A small contrastive audio-text model, trained from scratch: encoder layers 12, 3800 steps.
Rows from block 7 of the audio encoder of a small contrastive audio-text model, named by matrix and row number. Rows with one number within an expert belong to one neuron, the router's apart. Each number is 128 + 24 x the weight over its row's rms, rounded and kept within 0 to 255. All counts start at 0.
Before each expert's rows are labels from the 100 clips, of 14976, where the router gives the expert most weight on average: "strongest on" is what is common among them. Only what is clearly more common there than usual is listed. The data: synthesized solo parts of chorales (CocoChorales). In brackets: how many of the 100.
# router: router (encoder.blocks.7.mlp.router.weight, 4x320, trained with AdamW), inputs 0-159
# gate: expert gate (encoder.blocks.7.mlp.gate, 4x640x320), inputs 0-159
# up: expert up (encoder.blocks.7.mlp.up, 4x640x320), inputs 0-159
# down: expert down (encoder.blocks.7.mlp.down, 4x320x640, transposed), outputs 0-159

# expert 1
strongest on: oboe (100); note C#5 (51); note D5 (43); note C5 (31)
router.1 [100 110 160 175 151  84 106 148  82 144 105  80 143 129 117  96 109 132 123  94 136 155 127 184 109 145 127 145 100 113 127  92 127 127 115 149 148 147 107 154 145 105 131 116 118 101 127 124 145 119 124 108 105 151 120 177 157 116 129 151 118  87 116 129 126 151 103 115 117  94 132 126 141 123 141 121 159 111 140 125 143 174  90 139 117  80 126 156 141 153 154  99 146 125 140  81 127 138 142 114 130  98 148 133 130  91 118 167 130 157  94 120  93  77 153 163 160 121 112 114 135 123 139 169 120 125 131 161 144 112 118 139 156  99 118 150 154 109 123 137 124 152 116 123 120 131 168 182 136 118  92  88 118 105 121 124 116 142 157 140]
gate.0 [134 128 128 143 146 128 128  92 128 106 123 144 128 137 176 123 172 126 128 173 102 109 128 149 152 163 128 159  89 128  79 174 128 126 106 146 128 128 159 113 121 149 148 130 108 153 128 124 151 129 137 128 128 154 128 196 130 128 130 195 180 186 123 134 121 136 113 130 200  95 128 128 122 134 128 128 102 128 125  84 128 106 128 123 147 169 120 135 128 112 104 124 128 143 150 128 128 128  90  99 120 128 142 146 122 120 110 127 153 160 128 127  87 130 164 135  83 142 107 123 128 127 124  93 130 128 153 112 124 128 103 147 128 170 125 128 100 128 122 169 128 147 128  66 128 128 128 128  97 134 109 128 128 134 178 139 128 146 128 143]
up.0 [171  87 128 132 186 128 111 151 150 126  91  93  96 134 151 128  92  79 154 128 128 123  90 128 113  91 187 160 128 128  91 126 146 128  89 153 165 147 138 154  91 128  83 128 163 128 148 129 108 115 132 128 137  98  97 128 139 116 120 128 128 140 158 127 125 128 123 147 128  49 111 108  91 108 140 128 128 116 105 155  80  63  93 113 117 114 118 150 128 140 134 135 196 103 130 128 128 109 126 190  94 128 133 174 147 102 145 124 129 128 128 143 128 128 128 161 127  89 119 170 128 128 143 135 122 124 109 108 144 127 152 128 147 179 117 128 130 128 119 128 152 115  88 136 140 128 128 128 160 113 154 160  78 145 116 128 128 129 128 148]
down.0 [164 175 139 128 111 128 128  88 144  98 115 100 128 113  82 128 136 128 128 128 157 164 111  94 157 128  86 129 176 128 128 117  94 128 138  99 128 118 141  93 128 108  95 113 125 113 150  72 128 173  81 119 147 128 111 138 128 107 128 128 130 140 136 139 128 160 128 169 108 128 128 128 131 124 133 136 117  79 175 116 159 140 128 149 128 128 128 128 158 100 128  91 117 157 165 128 123 123 153 138 157 135 133 105 128 128 131  81 155 160 128 125 105 128 128 139 173 177 128 127  99 114 119 128 154 124 128 128 117 128 189 162 136 141 111 128 136  53 133 161 128 128 107 128 115 122 130 106 145 102 128 151 128  99  69 128 114 128 126 131]

# expert 3
strongest on: flute (92); note F5 (83); note D#5 (59)
router.3 [135 124 110 153 119 130 119 141 109 144 114 153 122 137 110 156 131 164 110 115 170 141 141 116 138 142  93 130 155  85  87 139 123 124  83 125  96 141 148 133 145 137 109 154 134  99 108 101 134 169 126 163 120 148 144 158  99 154 144 140 148 174 108 168 115 162 143 141 141 205 144 123 163 113 121 150 129 121 101 121 116 114 155 111 137 122  72 160 127 175 111 150 111 131 136 147 137 134 124 157 165 130 102 131 130 105 149 125 110 151 158 127 128  91 128 115  96 138 128 144 161 129 160 191 155  99 121 142 115 107 130 122 101 115 132 118 175 110 167 100 126 135 175 184 134 102 151 150 121 107 158 144 157 114 141 102 136 145 141 116]
gate.0 [ 79 115 128 112 128 171 128 128 137 160 117 122 128 104 111 197 120 140 128 134 128 128 122 128 127 150 123 149 165 128 128 123 116 111 164  96 136 166 135 103  70 128 131 145  33  88 128 109  92 128 135 118  86 128 152 128 139 128 139 154 127 128 128 114  69 120 182 171 146 128 153 101 128 152 144 130 118 104 160 128  94 128 159 169  93 128 184 181 152 145 128 128 160  78 112 128 102 132 137 128 113 134 168 171 128  84 128 145 103 128  84 116 128 128 145 128 145 152 167 127 140 115 118 115 128 134 142 139 131 128 148 145  66 128 116 128 121 128  65 131 149 128 202 128 140  86 149 128 158 112 128 128 128 141 128 142 148 128 128 128]
up.0 [152 154 113  70 122 149 128 128 128 163 180 128 100 117  67 144 128 151 128 128  97 148 118 103 116 120 128 128  89 121  72 102 149 125 145 130 156  82 128 128 128 128 140 136 111 114 128 128 128 140 139 149 134  90 128 128 128 128 104 128 128 158 128 132 128 118  97 148  87 155 128 139 128 199 128 128 145 128 128  96 128 128 148 128 145 132 152 128  96 169 128 130 160 151 128 128 126 128 135 116 175 161 117 151 177  97  77 103 128 115 128 141 128 121 129 139 131 168 129 152 143 128  99  96 128 128 126 116  87 125 197 142 144 119  34 175 128 124 137 132 160 152 128 140 133 128 128  89 191 128 128 128  98 128 128 128 116 115 128 119]
down.0 [129 107 175  94 159 128 128 128 107 122 185 130 128 128 128 128 124 128 128 128 116 150 113 128 122 128 128  98 130 128 128 128  87 128 128 128 109 128  93 128 150 173 153 191 114  84 165 159 105  99 154 105 131 128 128 128 128 137 128 128 117 211 128 154 135 128  81 128 141 128  95 112 102 121 204 112  75 128 128 125 137 128 178 168 100 154 134 128 128 128 128 128  90  89 128 129 128 128 100  79 146 153 151  76  93 120 126 139 128 128 128 193 154 128 128 128 128 152 128 128 156 128 127 151 128  88  92 157 129 118 114 138 131 119 132 113 128 125 158 131 111 128 152 105 109 114  97 135 165 157 128 128 128 109  76 134 128 172 134 101]

# expert 2
strongest on: viola (77); note F#4 (44); note G#4 (33)
router.2 [154 115 126 114  87 155 135 105 127 168 126 151 170 125 166 103 109 134 132 141  62  81 138 139 130 109  96  69 130 140 147 124 148 106 136  94 144 117 107 101 115 139 114 104 109 184 144 121  88 107 106 112 129 122 159  98 110 125  58 103 146 137 104 110 122 126 148 118 126 119 117 102 101 133 117 167 132 128 146 142 151 135 145  73 108 130 185 170 126 137 159 165 157 150 118 103 113 121 115 121 107 119 119 178 139 151 149 138 109  85 124 134 110 149 118  89 126 118 111 119  96 171  95  80 124  96 112  94 136 166 138 175 157 119 123 177 105 156 113 138 125 126 102 111 121 155 102 115 119 154 182 149 150 138  97 128  85 121  82 154]
gate.0 [ 96 116 113  91 103 165 137 128 128 128 137 128 128 214 119 141 162 100  91 128 108 128 134  80 181 128 128 128 161 111 128 172  97 149 128 122 128 189 190 109 128  79 104 128 134  87  98  64 137 128 128 111 128 128 109 101 128 124  95 128 158 128 159 153 146 128  88 121 119 111 104 130 150 128 122 107 177 128 118 123 117 128 138  75 128 128 128 119 128 123 115  71 128 153 128 142 122 128 123 136 128 115 181  90 139 125 122  97 129 128 106 128 157 146 128 128 146 178 138 156 143 128  89 145 129 147 148 110 128 125 159 128  94 113 135 145 126 125 194 113 120 128 108 100 140 100 128 122  89  91 126 128 181 120 128 165 119 128 128 128]
up.0 [135 146 128 109 153  82 112 163 139 128 128 167 121 128  69 128 128 109 120 118 128 146  83 128 190  93 128 159 128  52 128 118 128 128 128  82 140 197 128  96 178 128 149 135 128 146 141 128 123 128 116 133 104 128 128 134 157 107 184 128 128 128 112 128 128 128 125 128 128 117  88  93 145  85 127 100 128 131 109 112 135 162 125 102 128 107  85 128 191 130 128 121 128 130 128 128 122 137 130  66 128 160 125 122 103 138 128 162 128 128 113 148 145 128 128 110 128  98 128  90 113 128 133 101 151 128 126 145 126 128 128  98  83  94 128 103 101 137 162  91 128 146 154 128 122 130 128 124 128 119 149 126 106 142  65 159 128 105 134 128]
down.0 [ 85 115 128 159  73 128  76 129 118 100 126 160 100 186 127 148 140 131 156 133 128 126  88 128 122 146 108 128 142  95 165 121 119 141 109 106 128 128 182  93 155 128  94 132 178  99 106 106 128 162 128 112 167 157 160 116 128 115 117 105  94 128 124 128 128 128 128 128 128 113 128 163  82 128 128  85 165 144 112 110  92 128 180 176 128 130 141 128 128 128 136 128 108 128 128 142  96 124 128 120 126 128 129 152 128 128 128 128 109 128 105 128 128 166  91 128 150 128 125 155 177 128 106 125 128 128 128 107 128 130 113  99 111 183 108 128 101 129 136 168 128 126 128  94 144  60  85 151 144 128 112 128 162 157 197 109 152  82 138 132]

# expert 0
strongest on: horn (72); note A4 (40)
router.0 [140 160 135 106 138 130 130 133 167 119 134 116 116 121 144 134 157  82 117 155 157 131 107  94 135 109 137 115 146 161 160 148 141 113 152 130 173 114 141 136 111 104 150 141 151 158 107 153 119 129 167 141 150 139 145  75 125 143 156 109 120 146 179 102 134  91 148 150 145  95 110 144 125 118  94 111  92 124  97 137  90  95 128 155 166 142 119  49  96  86  94 121 113 106 124 137 149 145 138 126 119 154 154 129 131 156 139 110 127 140 146 112 170 182  90 135 146 139 148 151 132 129 136 102 128 142 134 110 116 128 115  92 116 178 154  83 112 127 104 120 113 117 131 112 122 120  95  92 124 121 116 145 117 136 168 129 147  96 135 127]
gate.0 [128 160 102  62 119 161 134 111 128 128 184 128 128 114 162 111 127 128 136 128  97 126 108 136 145 103 128 136 123  86 128 191  91 128 128 160 112 128 129 180 128 150 139  93 112 158  95 128 149 132 147 128 176  92 138 128 128 126 128 134 128 104 134 130 128 128 200 121  97 128 128 136 128  96 128  81 108 128 186 152 128 119  90 158 128 128 128 133 128 151 167 147 158 162 136 143 128 128 105 128 128 123 117 118 138 131 137  93 115 138 128 109 100 133 166 164 184 128 170 156 128 128  79 105 160 109 128 128  69 171 134 133 101 134 142 140  64 152 129 128 128 158 128  99 156 114 127 101 110 135 214 158 128 151 124 128  62 173 148 128]
up.0 [158 143 128 142 128 133  92 128 147 145 113 128 136 157 128 128 111 128 139 128 128 128 153 128 110 127 128 128 128 114 117 128 128 155 128 119 104 128 112 128 106 111 143  77 154 128 154 123 110 128 154 158 135 116  94 131 117  98 134 130 107 144 128 145 128  89 128 112 128 100 100  69 125  74 181 147 128 128  99 105 138 110 128 137 101 142 162 128 128 127 167 128 128 150 124 139 128 165 132 158 111 168 114 141 128 108 122 224 104 126 196 108 128 126  87 128 128 169 128 140 109 148 134 156 200 128  95 148 128 141 116  72 134 129 107 128 104 122 100 100  93  99 153 126 143 128 134 128 128 128 128 103 141 128 128 118 180 136 128  83]
down.0 [128 149 142 126 128 128 124 204 128 171 102 152 150  83 126 122  89 128 123 123 115  77 145 128 128 133 102 128 167 128 128 130 107 135 136 128 125 128 122 209 135 128 128 128 102 128 151 142 103 128 128 128 128 129  91 139 128 128 122 128 111 161  99 128 167 142 128 143 128 189 132 128 181 198  75  93 142 128 141 111 128 128  92 144 124 131 128 128 129 132  94 119 121 128 175 123  96 128 154  94  88 124 111 148 123 128 113  87 137 132 128 103 108 128 128 117 138 153  89 138  92 137 102 122 128 128 128 154  87 128 128  96 128 171 114 139 162 129 110 136 128 128 128 146 128 132 153 128 103 112  95 122 128 116 144 116  73 116 160 128]