Weights of a small contrastive audio-text model.
Model: 30.5M parameters, encoder arch transformer, encoder norm rmsnorm, encoder activation geglu, encoder moe top_k, encoder num experts 4, encoder layers 12, encoder width 320, text encoder width 256, text encoder layers 6, text encoder norm rmsnorm, text encoder activation swiglu.
Data: trained on synthesized solo parts of chorales (CocoChorales), 39062 training examples, 12.5 epochs.
Rows from block 5 of the audio encoder of a small contrastive audio-text model, named by matrix and row number. Rows with one number within an expert belong to one neuron, the router's apart. Each number is 500 + 25 x the weight over its row's rms, rounded and kept within 0 to 999. All counts start at 0. Numbers have three digits each. After the name is the row's rms in percent of the matrix's.
Before each expert's rows are labels from the 100 clips, of 14976, where the router gives the expert most weight on average: "strongest on" is what is common among them; "lies over" is the class under the peak. Only what is clearly more common there than usual is listed. The data: synthesized solo parts of chorales (CocoChorales). In brackets: how many of the 100, against the usual share in percent.
# router: router (encoder.blocks.5.mlp.router.weight, 4x320, trained with AdamW), inputs 240-319
# gate: expert gate (encoder.blocks.5.mlp.gate, 4x640x320), inputs 240-319
# up: expert up (encoder.blocks.5.mlp.up, 4x640x320), inputs 240-319
# down: expert down (encoder.blocks.5.mlp.down, 4x320x640, transposed), outputs 240-319

# expert 2
strongest on: note C5 (88 vs 10.3); oboe (27 vs 7.3)
lies over: silence (91 vs 12.5)
router.2 102:493518511512450487508517504532494485477557555507542474481517480524540496510494497503527522510536511505499517518471475519483479525537481529488487492473534560509530507514523526496541462515502512499510487508463537478520515514481521508522517483
gate.6 098:500528500500567491507497498492463500496456500552553506513500426500500508500500530494460455506511517461499450474500500495514500500500500500504536500532500541441507510491521519471511500461500500556500500551494462491496490499468500476500460500
up.6 097:484483447508500510495528500500463550500487451551554489500468493500500511452462513500478492500500526500481500490475453500480500502543483532568500543525490486505500441467500490494500505500459440502490500500504508494500500439477500500513500528
down.6 091:425525473513483532552443500500526500484498500422505500504472436435492500553498478517500464506500500500500498557500490516508473500487536478458528500523530485500497500481462517493506500500500511500500448483512488500531500512494479547510472440
gate.7 101:486464500500550500508553482440500465483514468481530542511500505500503502462559502501527459453488516452500491456500500500495461500519467533500503500541517500537471499497500500512479534520516412543500500502481497520519532500482500569500543477
up.7 098:499520509431479500436469500500500500500493470464488500455492508437536500500527490500499500475502510473518500489500500459544529508431500490500526509483500533500486494546569500500477502547503500506532500584527450522533543538496500536544432508
down.7 094:530552460500506526500478488488500459498448518472504523485544558546500500516476448467500500501572533464500500516500503560527500517443500497493500500500536485513501458460472518508531500507492500498529500502500544500500487512489513500500495500
gate.8 109:474500456477521446500500500518500520496500500567500500493494500462522532500521531483496500511500492569479532464500559500500502496478507514498548435500494541457500491500500500509523461471511427500503505500518500500539488494504478479493518492
up.8 103:500500521537512500500483536500550519500500523500495500506538479439502500559524488557552500495527500473472474522500505524441500496500468479500496473498521500500468459483484500468521491503464483429463549522500477503500494500501477501499487516
down.8 094:522478500561500470521456500500524494493500447528452500500500489429465500512538486516489500473459517466482500469508565534500502500500500500450466500497484487500523518500509520500482466500500501467507500500541522485493481457527505527500486513

# expert 3
strongest on: note D5 (55 vs 8.2); clarinet (42 vs 8.9); note D#4 (40 vs 11.1)
lies over: D5 (55 vs 2.9); D#4 (40 vs 4.1)
router.3 085:478509467478449540483485488460499499512484484470495529523469494483509511484511472493531469488463457539489483529526489509503463479472531503492489487476494449488468467532487437538411541530457501449495522520488481500507500492494499482525514467
gate.6 094:513490429500500534542500500455488518476496593538489525477530500500485488512515470500500500500518525500455584518510500500536500492529500500486500481500500459480515548523500499500500554497500500500500459523490498492522522500521504443544495509
up.6 097:473500442500480462483500530500500471515500495458500520500500517492499500500558500500501514551500504500471511542500500500500491527479512482558471480464547489514500500500477503500500500493501500480500500500477512458467500472483500552500452535
down.6 100:500500529530500539459500501517539462555560500503500534500560523500507561500489500500500500500500487463488540531496516479501500498474500500462500537499485500516500510500467485484500533500500509504526483494494490462487484500484500546478500500
gate.7 100:544489486522500500491505500439496547533500487500487500463521503516500500500555499490488500526475438483500500521518470488495487500500528499472499500494500500477500485500545497500464489500482537500500484500513515475489547487516474500500507489
up.7 107:474455443500440500510494500490500501482523484529500500523466550500489499487528500500439516500500547500476508495535500489500503500528494481498416542500500500459493467500519500501500500500500478485475512520458489471484500501500471541500570514
down.7 097:504500476485500576498454500508471466477500529464476511500507446523518555500488500474517489500486483485517492515469500493536500500527527500470499469500526514494500500552500509465500517509500506500530500503545498500524561500500500571470500529
gate.8 095:476533461488520500500450517532520476560541509527488500500500474515516508544501477537484502473530513516544547500554486500463513525519482500482512500467486459559484510500469500511536500500485433500556461483500523477415500530500500500530510473
up.8 102:432529489480541500452514497500518519463420500508499484517485553494504500494500500482492506532500424500500489526492431493500470536499469490500487521449541500522500500500497498518500500500485537497500500489509466508487533482474500519488500500
down.8 097:554512557500500510499477500500473511495500475426495501506521509500534500500499512500540500535513544556500532481500500476527509497514523515518523562500523556482500499504494491484464451477472477500500484479487531506493511475568456500485502535

# expert 0
strongest on: note F#5 (52 vs 6.8); flute (37 vs 8.4); trumpet (34 vs 8.2)
lies over: F#5 (53 vs 2.5); C#5 (27 vs 3.6)
router.0 107:493469484482547485487452468505460508490492437517478516515514485534478454515502523502517479517511508500521506511515507513501489512506475482470469489515523514519545451481472491496477491480522500484493475542510501485466499501516489493544464487
gate.6 101:469542504500500500493518500528476494523456433495496517527508481543531447480477453500555539500500503500500500520500475448498509536500500500500452500500468468497443481500491458503499542477439492500617500451484500504500531500463523454500493419
up.6 101:500500500496500571500494500500500508500493500463505466500500523505512500533500515506500518508525500514500500542472474520500500500513525526500500500500485500503455500472513466500500500473521499470528500500475518472519524500481493456534500493
down.6 101:526459524444500465500429460522500500500500500513477493500500500487526501500489448525518509478475500589496500495494485555477500446503464531500505500500477505490508500511500500554500500523547477491547507500525500500554460539500530437531500539
gate.7 092:518531500500500479496470510513488484536521493464569494474508505483500494485500547500477466442500500471545518500500438460500500487498508473537487500487475499480477500500500452475428432500481500500433500512488479500497499487500498510500500528
up.7 096:513500463500500500535500489443488500487525500478500504518500470499504500500491476500507500500500500500500500441498512493479502498531516470471536500482500454479518512470566500484500486497526500526500512455500477485499501476500502500500491500
down.7 096:484504532481500500484483557500511528571508500484497500499493499470489514500469500500457496509485500500473500539518442492500529500485500559485463491500492508521535500519454512510452500500493500525488500500500536525500519480516509514517500478
gate.8 101:500500517466500500458521506500500475500500477509479524443500518485486561512500510521535557500481488474498500500486490500500500516500493524527501492500507469492479479481468500500500432561515507462487495500525568499541532462476502469467530522
up.8 100:500500500468438500451507474552500513426500404496495468527522543500432490551501513500466502481500450475500524499509500508530485507507481502500500500501500497500512509472500500500504500460512537500493500505500500528500500523500534500496481466
down.8 105:517530460500459529501500535500524548471519487474500489500504486500522500500500512490532515471500422530500505468509494465462483500498439500491498500500500520503466494503500483460470500519500493491516514508500558523485478500500477489500492505